python train.py --input="log_mel" --dropout=0.1 --experts_per_token=1 --residual_init="zero_last" --optimizer="soap" --warmup_steps=450
Rows from block 9 of a small self-supervised audio encoder (BEST-RQ), named by matrix and row number. Rows with one number within an expert belong to one neuron, the router's apart. Each number is 500 + 25 x the weight over its row's rms, rounded and kept within 0 to 999. All counts start at 0. Numbers have three digits each.
Before each expert's rows are labels from the 100 clips, of 14848, where the router gives the expert most weight on average: "strongest on" is what is common among them; "loudest band" is the band of the loudest frequency at the time of the peak. Only what is clearly more common there than usual is listed. The data: read English sentences (LibriTTS-R). In brackets: how many of the 100, against the usual share in percent.
# router: router (model.blocks.9.mlp.router.weight, 16x192, trained with AdamW), inputs 96-191
# up: expert up (model.blocks.9.mlp.up, 16x384x192), inputs 96-191
# down: expert down (model.blocks.9.mlp.down, 16x192x384, transposed), outputs 96-191

# expert 3
strongest on: voice: female (92 vs 52.4)
loudest band: 500 to 1000 Hz (27 vs 7.3)
router.3:488500495506505463530513533525533518536461456475492507490528503530534489490473435479516472477471522473468533530538504540462508456511495474494503525466478525515517495476481529471560492496511514516541523448472460502491471487453477485513457538522485515472505533482461509505540520475516535492
up.16:527486539513532457547503496494464492495484490458520481509468500491471456486535541501506486492527502476501473525474521504497498534510513502479502498487549470546483508437466515526426501507540519491544500488512511460496508483501498472471499477508468526512497490520509515469532499534511539557
down.16:497521496492530491503556485501536483476479508491493485514514491454484587502506490479548489491496477497511541474549541494511477466512490519498524491463524520475498471519503527466496520471513511504539497471465502494514521524554503513534500510519527494504520474505534500543503509491481501507
up.17:486479485504509463496508519540493496539495488522530469500501468496468450462477468457517513433538520554502469516500500508506523508565511514505514485488494517511548518478495515514472557513514473526498510536492481486512464534494464513473448526459491499514534495524486487523554510483476503540
down.17:505480498479511504485508502448493504536494512485515473512522505491468506466487455462527491495505506534470494454454492545423501459482504471491496519494520506415501535480490526475484470490507497480496498494492506468511493477486498507503472464493502509508494513499504491544500509486489480521
up.18:527502505528466476517508527497574528474523535501514485534491468512498491524491519504486510493521476504557522517471524552523500498498500539502476515520502501531467506521520534485510495451503490518512522414501522505518460545423559520506512508502477495478524459435531492533526507489492510480
down.18:531486480525471487486486501507453456501494493521517470499526510503541520491477497492495519495515500490502528473534461547548500531437529523495490440536473495484489492500493510527536498487468506503487455480528537472456510535428478527529465505477517513506488481537495513507512501513493488488
up.19:505517509497520477498507518501533500491505480490496543494466502440520530453532524527492456475498491558438458511509456469461536561446511522483468494504486427509486531499488505476487523499477511499491465527546484519497507494470545464518491475509478551463480498487481517490500510480515502554
down.19:519473488434466496500488539496449473495527502474520503500516528502472477471537516501488497526543508527506515509497535529528490488509520460530512523541499495542473519527525498490476537478516516524461506478497496463504505490472556558501460474444505536506522471461473499512508528532525493513
up.20:532485511509468454508509440504523499510512460490546491529485535518506485522501497513495507514500514471532497521497505530497552501510472438517503477512512507538490517504506537466497468490491523516486501536511514522530484459509487538507488521519473489468568520495475511517539497531500492481
down.20:518497476492535467483503489534516521498492502508461504541499476492548462482473504560538488519487531503505483502502466445502486453546478459501525473537520465489528474508470499478506472470537540496500512503505497526490506504481510498554469485532538523494525519492469492503527477488513505476
up.21:506471487455483502501527487491467466531469525460578505512511519524487465495554526520479490519446488542530487528502515508473492501527517496504465481462452551455499483508502508556492488513495469517488471503525544493480536478556487492506537518525442536541490508491530472534483506492478506522
down.21:514502550504518530492512525537475502487543476539476465525543537477498464483525493464501522521500499535503494526513479527486485517515505533483494548549465451514470474523493454539514492474527495462516472505510524532553537539479496534465544480495475495531496527483507562543490481475520478520
up.22:504503477552511493500490519487460514489502503473494505524531519491501467523505436492466479423532539522515535510494517524500475492534482514506544487545469502514512507504488552493502489518505508476536519513476511510497467496471476486485499490491516517448557524475505470493508530469483496520
down.22:571492519556470494487520497483505533520479470468456473532486510521522482480506491525457530534522559499473531484531491509477521481511487514500487487503475496449520558473456499478490480515489541503490480484513473488511502491524497501517438491510490494487484495492535452469465540500484468486
up.23:537471471487489484474532514508478539482442531492514519514510506485438487493499525460501496507474485513514526544455484499438502495483489511518513488498456491482506499490511474456521519501487532520484530521504532492534475572470495489497509489446524497519474463510438481466463517494488502503
down.23:512508522510512491509482472477500488491544502539493566508456499513508491475490557505440522466476485493504501538524529542478480491518533485484529517506496538445489489495509536516481518482514523482512485501494463500523466471467474492524497503527510514514526479502459489423486483531544497552
up.24:504483477497473550521479507556482493473492461487499488523508520533513512513486523478514469471502522518511475482506499472557501518519548515474520482500526479532492531544485505497487459507503492479441514494501508510514497533501519529469504513486526506502502525520480484518463463455525479517
down.24:518446474485472483506504487487535522556470520466479493508522485510525535526506461464547517480545508517449494515502490483514511464539505513496493505468501535520503563533491500497513470527527518501485489521505502456490445500500500510493517480479465509486529500485514502495451462498492483465
up.25:479523528524542546498499488517428488473482521481511493460513531529496530491508510514490490514511503514490496482500504492499479516459487497486464506507501511511515454556472505533494501494439491481513528478475480536495467477477496533529533526472518462539504536518487522525480488502510529516
down.25:474486437495509495507503486529565472518482502490519501499486491489510498526490481493470482498529502482508459478484463471513518512510501525530501478495505492534489517599476502541536544469532478501498501496486565525516471508456507504527515510482510533544512525511509505495473514527489528512
up.26:504490481560428482496496465530469474490476495494498482521538485504466479510510495527506514495516475491511513483487470446497489543510500515492504471476515508496507461485478490504491493506493481514499566507509509542498499485491529558515511496487503464508498501524490527477540509465483510487
down.26:512481492482492522470507484476550459472458473490530525483438487513507537492479555504505496491504500515514489465483526513467497528466554485486493451485525483465496539478511502490490494491529517487536538481505523522523510514461465500516467522484496498497478474494528538505474503476497460509
up.27:522473494466512485533487481501499441507523482490458520518504557468493479510481497549484487520545475550493500519454512490487549507524508497546492530515479451495513486472473499495527525504525444491493509496526477512513498487526472533530519490503522495536474510502496478457544498527504480504
down.27:517494535490485484494466528490514501482500479492513489456484528528505465498544496500488498470445509517489547470500515506503468520536505498508465526438482487468487538494526518511506484489488530486531490521476517514524457528506546486466502479508520461470513486518496482474538484526471507489
up.28:517471514524499514461495529460490494538518494441481541450493535520475480488483530535487522455474487482517523518483494491488485463504500506503521493498460509531541525521485457514502497454503496504527479478514580480532467492482521475499502497458481535493499504462520524507514518504478483499
down.28:457503515470541481510511515492533475492470520483504535527493531453533493522495547516455536475486478470534498495502486543543538502545478478487518504523472499512483511481547498505523475490482510507513476494535449529491473508468532499467537487516489492522502541524497516458524486451444504505
up.29:521545465457475524479533499550494482520507527506481488544503487495471537479534518504477491507470487421491524458490530466502527484485457494509485458493568526501454495510466477487523507516503484498521478523506485495521525493452496497528483529530454500517506536490473502500488495491529521511
down.29:494507518430504503518492516527488512554525495469532497481455498490540458500477528518444476527526448479496499547518532512440544525469534494493531484504538501475479553535516473517530488487517504488485496503506492484486508509496481508498508506522495531497525479480496536502491529490518566507
up.30:479494487546465511513508488489493484503481502531509510496515472503525454523495445486537474546498523524506559526503517552509499484536490497536463485502490496466502504488489525484520481536489505519538486534511486510480495523549482559487528508501477521488490485496468479449490503481446483491
down.30:487468506544533514450452520494533509543476456497519518497474506473534504495510466513523500482465494511488495502502505533484475549546508526507518508524468501533501481477482452490514499478482522524500526537539501507477501506480512497499505548520500469500480467490498501490482472527508481486
up.31:497480520465495498490464457478497468567499508515492485520534508493543495516504487535464547443481485476530469534488532544511488481529479506497451518467509499527490482475506475488511502538510488485430491491538502470506540508509493535487463508501491492474526490492518493548503495477471530537
down.31:482474521488495488538482464497486534519489511484495465489500497491518512504472482535500484477507544508505524496531458511467513504495485515507529507509527461572578470493541520510584506496481483475497554499498502493483504510486485466507482491514496470515500501455509502457512472479509508492

# expert 1
strongest on: voice: female (100 vs 52.4)
loudest band: 250 to 500 Hz (42 vs 12.2)
router.1:529545495491490474544447470494535533528518473471469481487518547530522471489456458534491477493493502483475526544506486508520549488520506474506527522487538459496496474493558503536498508511479480442519493510526517550522457476495496535469497507516476481501455550526502522450495490471473482471
up.16:554526511485497505476515510459511484504549484481467492495474513479544520514497478465485501536518540531491503492464503513537493483515507482523525446469516504496483491530509550479514482523456521485494503515488485508525496504507528513557490492531511504535495502515498507510478508485493449480
down.16:484470507485493481505553511482516496482524548523510509441465498516444519502489559513492503479473527460498449498478504500474531499510482456505520490517493493514489426499488469502509519535491504540485481513553510544526507493503500495512449545481517511500536531461543490527524525455496487496
up.17:502481454432458499477501474531497501512486547479538508529489510481470478511525492536491548460524504509483462492529513505464476498546529453496520512501492491523560514528500479455497452530523512496503482471457483504487426503517507499478501499502468511555509482514491521514500552446457496472
down.17:505497449470510495479498486510504473482488442493529521502474491493505467493495557546455520551495508442457536502518508446472485501507511475498509478490478478497462496506510494516499532537481522566498455476469487555492488527480462479495502498525531463500511490505492472487487509479533515498
up.18:515480505487558500457495511537479522497526513475531502514454487528507491508504517522510436475481426473455512496493489510519500499504503502552487512516519468496534541521516494473482501437518524452535487537511518539534456446541438537499503496495505495475436482478525511502537512546516521507
down.18:502510483537495504511538517520536514505492480533522531517469483491523484557497479515469509502499498500470527526519499488511533516534531487518483520506458448489485450484502447491484449502488504464521515485498475501487510523540503489474484453527505521497513493506511513549560497535470532538
up.19:543514501531505535527497482484484513511518450529496466525505478505455473521492459483480510506484445489525487492476505472507534495490456501494498532528483454475420496465520489503462486431470528490503487521513518442509524499516533497540461539524526520501504483458526502510512540483494531486
down.19:468474552477462522539516479498468510514438535484503528486453506454538516487533522496513486481515476492492448465506485478504479468511520512495493514498529488480514502476489525509502487503529511513516515537483499493521463480539498507538490467499503524514540504496519423536572509456554522491
up.20:500488503497549563532508490470512477522532493500494464497477521479499489502477480537515478494503511510459522527520516517519504495486485526477474517503472497510478495517480478499488488501516491489499530466475489512503511532467458504495466485495520474518484494481525502502511458499513500526
down.20:479497531477488479479520495530470492487475504513504506514473495532498506468584518513496503479495526493492469498457497510512488472493506527522487501496466517533487504485483486498513473548494517496509505540499517532523518511509548525530487511499500501526440479467533482463485521449505510482
up.21:458491483495476482465476483499471433533517506500500526503487522490477484532538497514515542526517475482524509532495501490497497490551520512498513483495544479520482479505510492535463483475422486482530500523472525439493473505447511518468475490519496492499447495495504549524511475501469504473
down.21:487519472492521469520501526485494507503482533490491480493491510486482534500500457538542475475518497497531524521467502498532495474450459479537492478481468472463472510530495523517515502488501467498538486471457461508498497503489522464489479477506504503473530495478518526520473502461478543512
up.22:489489549529483488543491519513477489526536501495481489488492506479508519478486492479483508485479502490473510527522545510465530508505451478473495482463498508482499491488471491508469551497500479503523548497488533530499522506512496504504508460456470455483474508515482546493506492466478535521
down.22:480523487569489520508485491516523485487497552527486469505498519551488452522527507470495503485506440476489542466499485467497495514505531522468499478480552474547522528477564507505519480549477526483496489463526484504539505495452541523489536526488520497499498544503479513494519510522524470492
up.23:505563477473500481507518492493481461483495511515459463483548545489498498508498540519534513527472484502440462505508496517473515470485484499512503482505513503532516457507530531486537487471516488505447514484498499482477498516489433539473502453482480509467505497504488520506519556541509493510
down.23:532477499495515470512531506556493525519467476511477539522505510456508508479480474442500512506468529497449541463480481522507485459484511508522491494514504520525512510569486506519489474469456532474501444497534513534510497484506473442507482502476492504500514496520484482486513479520530530465
up.24:514507433439486536485505492498494545499538467499497499533493498510537474499514508498518485514504491504498512493518447522501491487481527488498506468475495492505508515499477481509537513437513486503466516523489486527498488490494552529476494489496493512532540511480507548518507526520462513537
down.24:512436452518549498509553487457501515502513473494527488508524479517476540502498527518482499517578480492477517497495490550506480517439501527463453522522516507511504508516510515507496461505506544537480529514494554489526466518470481474510533512503512502497492481555476471494485516534470470473
up.25:499485503499506496536487513524513519520534486554529483503539493470503492524494493489496530504463496477514543460531474538522512499504503469506486490484517496481475491491462515540487557490480498474466508482470491472513530474488512478494516437500525490556516534542530541548498514435517504495
down.25:436497481531522510560524494516532476473481522560508534552472514483493493465515502483541461494492487457485497508476577495557517490532519526492467551517561480462504514458495464480472511530509485517504514493489480481490488519484495490497464493482486472466434509498510550521503459516522495483
up.26:498505481504512478491457482502506521528505511491505503504516475488469524542524501464474481470512495513487541459507511475487486497516499499528494511508455469476467435529520473505525498485475493485487525528516503544499451491511487458493515548504512513493528552501468494491560520481479441504
down.26:490546476469503506484451518495517488531470507457502499493546514535467452500577495483501459479507465557519494513532453500474509510511529483481562507466507484501479492480512455490476467505534485520545500504486482493512493463499500456481496538537474541490461466474488501489486529484483536502
up.27:510503449476499470503537511508536463478565469489486532499491483531475512482504472530518517573449491495532495516454537513480490531502481507536491502498516457514500520522510526512481493472551516442506516486472501476502504518462491509497515531488509496486491564487526514501470503542525509520
down.27:474532525492472510536499527512509509516559508495493511505519520490521476483526487474481514484527509522489488527503510481470454518485459486498554532535467550472500520507464488492512497535524511560554501542521545527491483466505477492556501510499472484481485494506536459516493514464508494474
up.28:479513465548488483510487517496446474456484495516502508477501532495481487462497466533474501526513531438496504469498536489537466523503487498477513502456479502490474486516493540493470475495498502524486467477552529494493520479466493522529540467548512510498489513464477488516455515480539483503
down.28:517516491482505478519468484515483544479498509489525479466534528548523498514510489497455511559522534504497482507507458548502483494506484481476510505499475493488521504539516497481531488464502501532500500468530478488543538497459520502461491503482483561498509495494490475483525483479485507498
up.29:502481519499492532460492497489499483514461485570531477506514461517462504484489498482501485528572519499472525513558503497518471520503455485546522525569472505485502497531493459449503488498488486479472511531468483487446487499503508485495486511500499489509422508486483484457536491482468476488
down.29:494462503479467553493448510491521541502501497491462467465438509485503505489486557490489496494498533503472467480497465512521477523521495526531502492489517482497490482527537477489511539518504455455485503520604496512482488488482540514515494553516519463463470477500494456473475481518498507513
up.30:477523438495468524502466498513516521518465524495495502508508450498469496520554507496483524561476476471530529553489510490492510502488487490488504475498483504515472548514525517466454484474473511503483466536487503524494473500504487454482486430497481514520501512538501469501492544466464539453
down.30:487463480512467499450509533489506511499505474452536522478476483486516474503535488506433484475511502537523538535480491481473466503500527480490512518556449491504495451521483510520539520495522500476484526523495540471494428497469472513492522464502482522533494489502537521459525513513508512492
up.31:487539533519514479497450507543497529499520526490507517485520507524476496480497520488510470502486456561487512534445532505490463476491526472528457498486537464497550494460528491508502542495538475512471495458524514478562537492493491478483535531498479499462531519525506493513448484500483524483
down.31:491463521511491495502474535515477491514494503526500502474524504513526461483532505497474479492504485503534470508454478484475511540505517497490507461496495470532507505526433485496502497505469556482495516438499519484489492521484498493486482491499515496510506468498527515497515463518543489487

# expert 8
strongest on: voice: female (93 vs 52.4)
loudest band: 250 to 500 Hz (41 vs 12.2)
router.8:483556476474522483509476486488516500493492496485509474534487514553486548511542521480522440541499533499495558524558491483472527549468513475486474526439499476549491477480454511528537532491477508525529483528486484508497502515568490519523489521481500530477509506521481499520502543454496508523
up.16:484493500473483472490501521527518477475514500465456472495487503517505508453536522504530495506503438505491510557519500431531485489536497536517514531544475491478503507492496482530489510487515496481538511471501489534489486531497489504477483519528474517509455502470495534509483492548521532502
down.16:538477488504505478513487523507480505502498511492516514474486529518456518511459489529505475522519449528497510508531509445522468464509539506461474535465480501511481488504477532512498525545481512473447527501526496468499525474508499480459483510504510491492519522485507449498487468516508553524
up.17:481504519505504464483509467497482503477502508551479488490531455504488490478495497478520543468508496520506502473539513486470498549568521519476520523529556477513466516541510554504491454486525494466513501459482480512517510454501499502456494480501472507572534528502503499472538537490487481508
down.17:518520496511526439466470485491513539484504510498499496468546489487511530477487488498470500535512512491519486512499485528503460511497490544519515465459532484506495420532476529497501533467512499578499500473501461516485526496513471474522473485464475460457523534509503517537472563537533465508
up.18:506502511525510469571489491465482528494495503485518480511483503538505494521517504503509525491512436455475482476484497457441480524518497496487493499490486515513528518495512507506511483488526455497505495463493486502567494468531490514482509564486593489503486489490491454499486501500485533487
down.18:519528532517496495483534493540510524527540478506507538494497500475486537488491496471470493499537506498504487511508490452456471493499522452510510489513502517542533522499467498453482495467499510517498494512490505491536484533516540515460506516529543460522473481482472476465500531527512495489
up.19:489498464523506476476535483537504434499497503511507474525505510481520542511560511495489463520496464541505510500539514461556508507486525519454530524518524556509505533529503480480514528504475464454504521496487485525499504488496489456470499505496525471496538493492472522440530465489459479489
down.19:561449494488478486475482491526498468489520556509516537471452499469493513474499513515539516505516513524470529503511508412550483490532478492517458497482465508499487487469479492497517483515482509515488474517496497489494561472485445517454518507530522487563517451478520485497468454536529488489
up.20:517472533561493461507461530508496470536493473521525534488543544494519507506493501499476484489517508497486424524523455521478534481477519509463521487485502555532496502528521505524472511520494474519538468448478494550468484493488521509517474489506502511518527499519513520493536496491455535493
down.20:499486545519459524479532480489462526487449487507519492492523526498498458480496512497533521504486502450496489514478502523497460496514520523441494476499493530503551480532485526447499463512534541479515551514458485547494500446502503473478522499550483512486502508523487471541507460524494497537
up.21:481438474546510536482487490515525504502518509473507445504481472533483509487492464515497504504523483512492506497546480489458493573505466509517517474517442467442496489489500515512491458515509507463492550515448516469506495523485530497497531473514537470522497475473570488477510461492520481473
down.21:461539477528497530509514504469532492500491475561510485488552455486521508497457494522526482518502472483500510507507513503501521515504473498530475539528486493468474539515497506513519487566509476451464477500473509484497504550509506493525510491499512501483505500458477529495491505551503498531
up.22:484494521533486495519510525496519498491510509505487492523491517524495489503460486516507486531475558516510502504478541503498491532471487537493483477530495524478446529503497499525527497489489500486502544526515531485507532528520524533540482519524449518497554536476533529485470510501500477509
down.22:531468545488453511531500489490507487494503505512528517490480500520510517507446555507479510521485504519448515532480535493548531525461522515503498471496505514463502493508484515514557457534491496462528459482438444553485466465493464476486510479497533481500485481510518549483450491515515534453
up.23:496514505506514496516483490503482532512490513483488491530478502482551527500476505529484442530509457501484520475510501492470486524492559511521562522499501509483524488432497528489454525443502465514473483531503461500493509486453482469512516492468492480520505528502564538487505472462491525523
down.23:506501476489512461491506477508544527488489517497498461478488513510479462524497519514517478517492487503498491495502489540496439502484524539476500476495469507483514473495505473494533481504479507496516491468477492496550508468507513494498520526504509503549503497505475449472476458479512554500
up.24:438513523532512514512518516500490494520467496542567478471496481541553503524492491487505488514517465500470526516485494490498514510431457477503518479473511519441477489498467532494530526478478547468492500496461476491514469509483522529449522452524524519505505520494509487514463511480507484517
down.24:465501509539493493492509532495490506489511513481495516515525519496505499508504518479508500456516484504499513481508503553455475498495490523556502545523512512483465472504512518508490526520539507480503568442552509470443524519479470485507512554508547516470489486477467520426522484498476472491
up.25:525469511509506470483495460517496486490528505483471533521506497506511482504513536509538434514479490459508459491497511531522487547473497503537451542546496478527494529500481482498541470468490487492538505489501539474522482505476516556566458499445513514490493495482469516468489501515501514472
down.25:540513454443531555485506511500488450469500520480495514496499497518538464511521475496508479515471538530524478501514506534523456510453487473464497488533491505454512548524514501457486497473489517501476497495483485523488540484535479500463498472547520491484518510509486503479487536494485492538
up.26:491512488501576482515502444494460489492520570512514502471507537477473525495511538493528502488476472485571486532482521491529511454526483484512495477513492525514490501485504502483465522489519500511500498502513492519499583540462510537466524487475532477457551484494552549517482508510497516485
down.26:493454457475545518481537511529513480466490533483556460507501491521517532484472480505488512543489507491509517519521466503501461509503497438541505510528471505503513521462536489501470493529469543536490492538426524511489451503539468488510474525485527518498507499511472511459449496518497507522
up.27:509494520469484515492507496451494486479515457519486515536536498467520478514502490489502485503504519458476515471484478496492499533469466495521494460488462495525503483528495495513544533492543461458464549507467510525540516499491488501527508496528517498510491545488500510537488448512540495491
down.27:519488528458507494482496511485487538537476488477494487529474550483518532499540508493486517495498475484513498504517492487487508510506504546493497478511462559513479477480498529496495466518487506542528493530538462480507472557465556483476479439502489454455506484495505482519532499482515496527
up.28:501506521547507479540508492486491515491503465439530512497515464471469505494474471560540525461488514498466442487499553485434559531539511471518501542515478491518508497462493456515485494507497527495507518503456506513525502498549482477537525521482504479532500503484477470496489489500528497525
down.28:477516536548498527482529524483505508520485526461480486519542521498485529536478478516479500528507474456482493468497487541490471483471500538536503479502503514503496530493571494505483512522514473454513486514524483488483506465491518472470498484493478516500508511512508540500476473521486483543
up.29:498486467471531499477554510504542527526551500496490487485509532508489465500517501490556516464505516471517471502500505460495498499490517529475459520561506508525497476469479488513477522435481531477520540507493441576484476482451505502514548496505470487542480521519470470497506501496476512497
down.29:527498522501495522490523527456490562493516475502497487497482499464477512505512534529515504492524488512460507516547505483524546505516446528484498533509482526488482517508497489483508568525507529502489484501493481545521480479498507529557511489498512477475497503523517490507461525477496511491
up.30:466526468515555498518512486490477483534517563507460527527486498537482498522507550530503503512485505486451536481554504518477513458489509496513536505507508509510496516505504479443517521473502533578512517498514467479521479481546490491508463485508525473451473545507502518490525512450484508471
down.30:509519507468501484453481494539524505484548505536518508538540542538516536493498492486516483501483471497449501520446509520564508485470509477540488517508483500503506496533473489452491531500516497549519489516489493493505476505520473481452511495494487537445488486474493473476449517492485484503
up.31:517462474531500486532492519479469483505479535511503497551496514493482525464484493478509521455481550509503512519510504490487519477455487531546524526507534503532522499469525493471464505482517495523519497489469521487522456504502504524537464535486517529473519478490556475472503521478503569455
down.31:498498483503503487528508464540507496551500508496503510507525506483530513462500479491519476492509519482543498548451499483476512519522507510473521479566535492468476514563462548517494494496552464501506528515496478508551503507510472524470502485457496543496496489530496473438509527513500533493

# expert 9
strongest on: voice: male (95 vs 47.6)
loudest band: 4000 to 8000 Hz (53 vs 5.2); 2000 to 4000 Hz (34 vs 2.3)
router.9:491470503470497501506506513507458528521531500516473501518490541495500532513498515519561524513470468487501491494460518474513493503446508495487561472453531537496482502492466474509498512501457473464530527501523521529520479486466512496523522504505491479490529516475535505451529498472522526477
up.16:490514501518501498497530486493509472510486499500536494529518525497530508493496527488515536512528470528478491491434491554500460466543501485472514454525472484521504528528496537439504497521482512521468519528463496480418528495495499539458435523476515466504470516503506518509536486553541504478
down.16:505487519499487503521523500508490491471508500540521491502497480511480523517497476493519514482470518467504503522523509550491555504504502558474496502501493461506582535497520508492518528560519528486480481524506512478529502494473486498510490503523437454527537448462474551514508462528466525527
up.17:499528511520496560534486513518507477494500510468442501521536519480494479511513464487524517477503497488519500524504485519478465449478479563514529493494468559505518514513521498498487504514518486507536476513453507499495486507519496558528475541512473503506483493515512523537497541507504530511
down.17:471555484483491467506471573497498501513503531497499495480489548500518478473515551471490486493480481533513555504508499492494509469496520522499491494509497500524459491486495479521498497497503463491456482512469492534497454496508487495507450514472499512492451500449493484444456511516508468495
up.18:469506487484504508515474490476506510561558512478488513521495511442462500475498527522547481519500460520489480465494542503500512514480491510472533502478513485485494491470578524479454491513475494537550510509494514498489489499506498477502489496537491487464487454470510533507517505475460489539
down.18:503504490493525542457455511510526501509482508478496464488483419474524526510519526558516506477513508519497494538475572466516477506466516499486503479508537489445510520496505516500501491519506486521495514515512517490517510488509440493533519490515541507530473516513519536491492460460497489505
up.19:503495473451493474505511497513474563510525494533446459469547450503499537529477492538486511505503466485519490483495498539501585498477493464491487528474545489512497487509464474503515470526479492515504494496511437494507498505474469508539523510518507499498476475543493489503513508517512512507
down.19:499505503531523461487485503491529501513496516505517489519513467504512571494476515469480510437482514483530520496494488515467490510468523506494526483506503455559526500507486517564553512531494522495487516479499519522475546487537512506489523517490455455483476535522518457473520515462471503502
up.20:551462470518457524437492525475505494538507521484483478536484540475500463497489540475512490495465471482500524464515536476512462481516516512522529543487504567519468509493472462497510519515491517526518470452525531535481469497537489516513460521464543462517494536495548527503522499487535484508
down.20:525533517501490550450468534524509452472519490530511502497504498485503489432460488483538538486519490543492478489504463494464514513479498508470517549516517495510491478491496519529517532512506473497485463482514529489531523527492493542499491461488529509521485454511523483527483457470532481505
up.21:473466541510455535490499541509480477480509535504563532478522521500510486462494537489492464457505479495495540531493490520523541537505512505512524494474486498534513471543457477542479478495473509483540545487464510496538502500479455494485486551537477479481474503490483505524492471520515490511
down.21:541484485494527497517522494465532524497490463508480502491462504508476467480468499500490489484520457519496496502509501521518533508511466497525480401485531511514514493497504511508495507503488471540503516539498511469503492456522495497526508517445449484505508506488534461483532505505471500487
up.22:472508484484481492497485464481463485490517494507558569507496493522494503507526500479479497507508526488481479526528506533492473546494500492464561459492457542494499500484480443522545499540481525521476514518489484511488466513497462502564553506491490487481491464502513556484434535497460462477
down.22:556513492488512506536483487547488502463497550524471532525489482483490529541493518518485505505464495501486484485497495521507502531556467487523468501505466525536491515536500469503505504497528469499513499481491431459463503512483464514502482490509506452473499507510496511499522483503527477492
up.23:515493502539474534514474482495463518483476489510539497504486480486485508463489462473511475471508502497496503530486474440500505501478453512476493505550514473541486491529489490507545481478529518479557487484492501523481522474518500501521539515423503527493517486525485508548522511509507558488
down.23:473544511507503488527505529465512511518521494501460525515510542495521535512537492511534491475473473494483508505440461555453507508508470491484517522506506489485507516524499485507521548516507458495468540512490443434501466507483510482519456537510502547521492501516527476521478528489448467486
up.24:539530472501564477493544522478507550510506499468500497528473468530504513484505466499533489515524487536461498518489486472506498525496494480548506521502503550507506540485505500473561525485467496500510496495479515490491520485505428490490508514510504504520488501512483551490488492544498508509
down.24:505516451530468506500452523431463482506499560551542493506484499472495476475487505477500517477484483514550470520502504498506524518496486534510513497502455533470512503499470519509538469497524499501482485471478496522507461462504502496536458516534513484512461470447489476520461437473521489478
up.25:482487436525462481547509524493464519472519498485518486544543492528473478460488524519486495533511503509546483529483539494503530425525442500502474492483486488476509490517499479510507460529513512504496527469522516497502520493538481503488487502494500493477476464427483462534476489477544547486
down.25:471501474500476509519545518480515497494479476444460517463548535517515560532512516527485509471480512548487496510483534486484515514491491433497521487542503515461518479509521517465519516521489501515494503439513541490523500563500465454551523501544469567498500503476494524474482472505484449477
up.26:506487465466550518505492473477499529496524481476514487494544484523554536470482533535510514484519481466488487488484465485471506515487464478514526521489465514503524488480502526480507501517502509459539568512493515509546493518487534446523508511544505481473534507493499505491514514504480500496
down.26:502518528468486471503538495481565489522536515519472467481530480515506508496519492483542498464454447500464456444492510483483479473507536504482456488499515491489503497475507499446513476491484547533472509487520487514478497504499500485534484500499492532550441511492488464525494499480515485472
up.27:508501509530487529484488510486493504510474478515526486530517480483489559485527463520479483513497527462536481497479486453494478523553502485478497499466497470480527484519456496534476446488476490555495547527527533499512547460490529486479459498491506478510459501522491538491507476505503517503
down.27:499540480492461506521513483534467502497501531496503516493499489500554498438494476497519482487489540484507496498523463492508477456514472538471535462527514516479493532483511479510514495475514491512448498510466535511468528489494470490536490494486461502511488490506561512518472498528459488459
up.28:487516538509481503558528505492507488505505521492442473496499503470516460510552510496545503499561492487501516516471500506478491468557515470491484499539498504501530513457463490506492514496465521499510539517506497464493473478498513487517503489475501498477507521531551499480515500434449481446
down.28:530461497526479487487525532479479486488522480470509529466474469504494490510493501495490469483518509553437473478528533523479500470485494523527498538470517503477506482487472572461514512472515500461463528488455501485491517453486519473500483533479530520485508502528498570483507511498521536475
up.29:497534473518486526522501468481467502526479484446545505478481494511509541509446479498464512442460536480526552539470505522466478514487490476516502554532502484486523454474478521505523478507513540505491535474535515528535482549489470482470494494516472474518518519447490482472552508457483496508
down.29:561589567519539488503541505550517521489481507499495519476445510474509471468528487522497485495514494502481465529496554474509514535470502487507507518508489482469537479500478518520490485484506475552519524495463544504516531464513489500501480499522521542522517460494479479511487545513492491465
up.30:459526474467470448464493524512505509493510509528470499493504497486447525557495531506500518511510527544485508552520527490496498515519465523512522531533543513514479505491534519441480525458463502505434535552523529502538427478541519453448513536528516509516451482502512496489511479499494498467
down.30:508554470486489488461503456538479482511480543494522493533517492506482500518484470518526515544545505494491515500494521504509500489483454508478493549537490498484473482484449468522531452519476478488519530511455490549508503476490539520487482472529518492480517507529469505461478495511506490513
up.31:475548501496462516498495509483490501515518537476532514491494497534484483529510498504480496514460485496533526502484472533495481574499504460486514507499551472501519524493503505515524536489501455550506506450493536468494503593513491548511511479513532487500510525487486480483521536493512492499
down.31:498491528512529500449520519501541490535491448489475539530496497495511481491458528513520507524512508480500496524506497505503474485470501498507485527472484447490490473494504497508498492498495500460529526545505493464476484514502510494478479470471497524506490487539507492522505541535518455491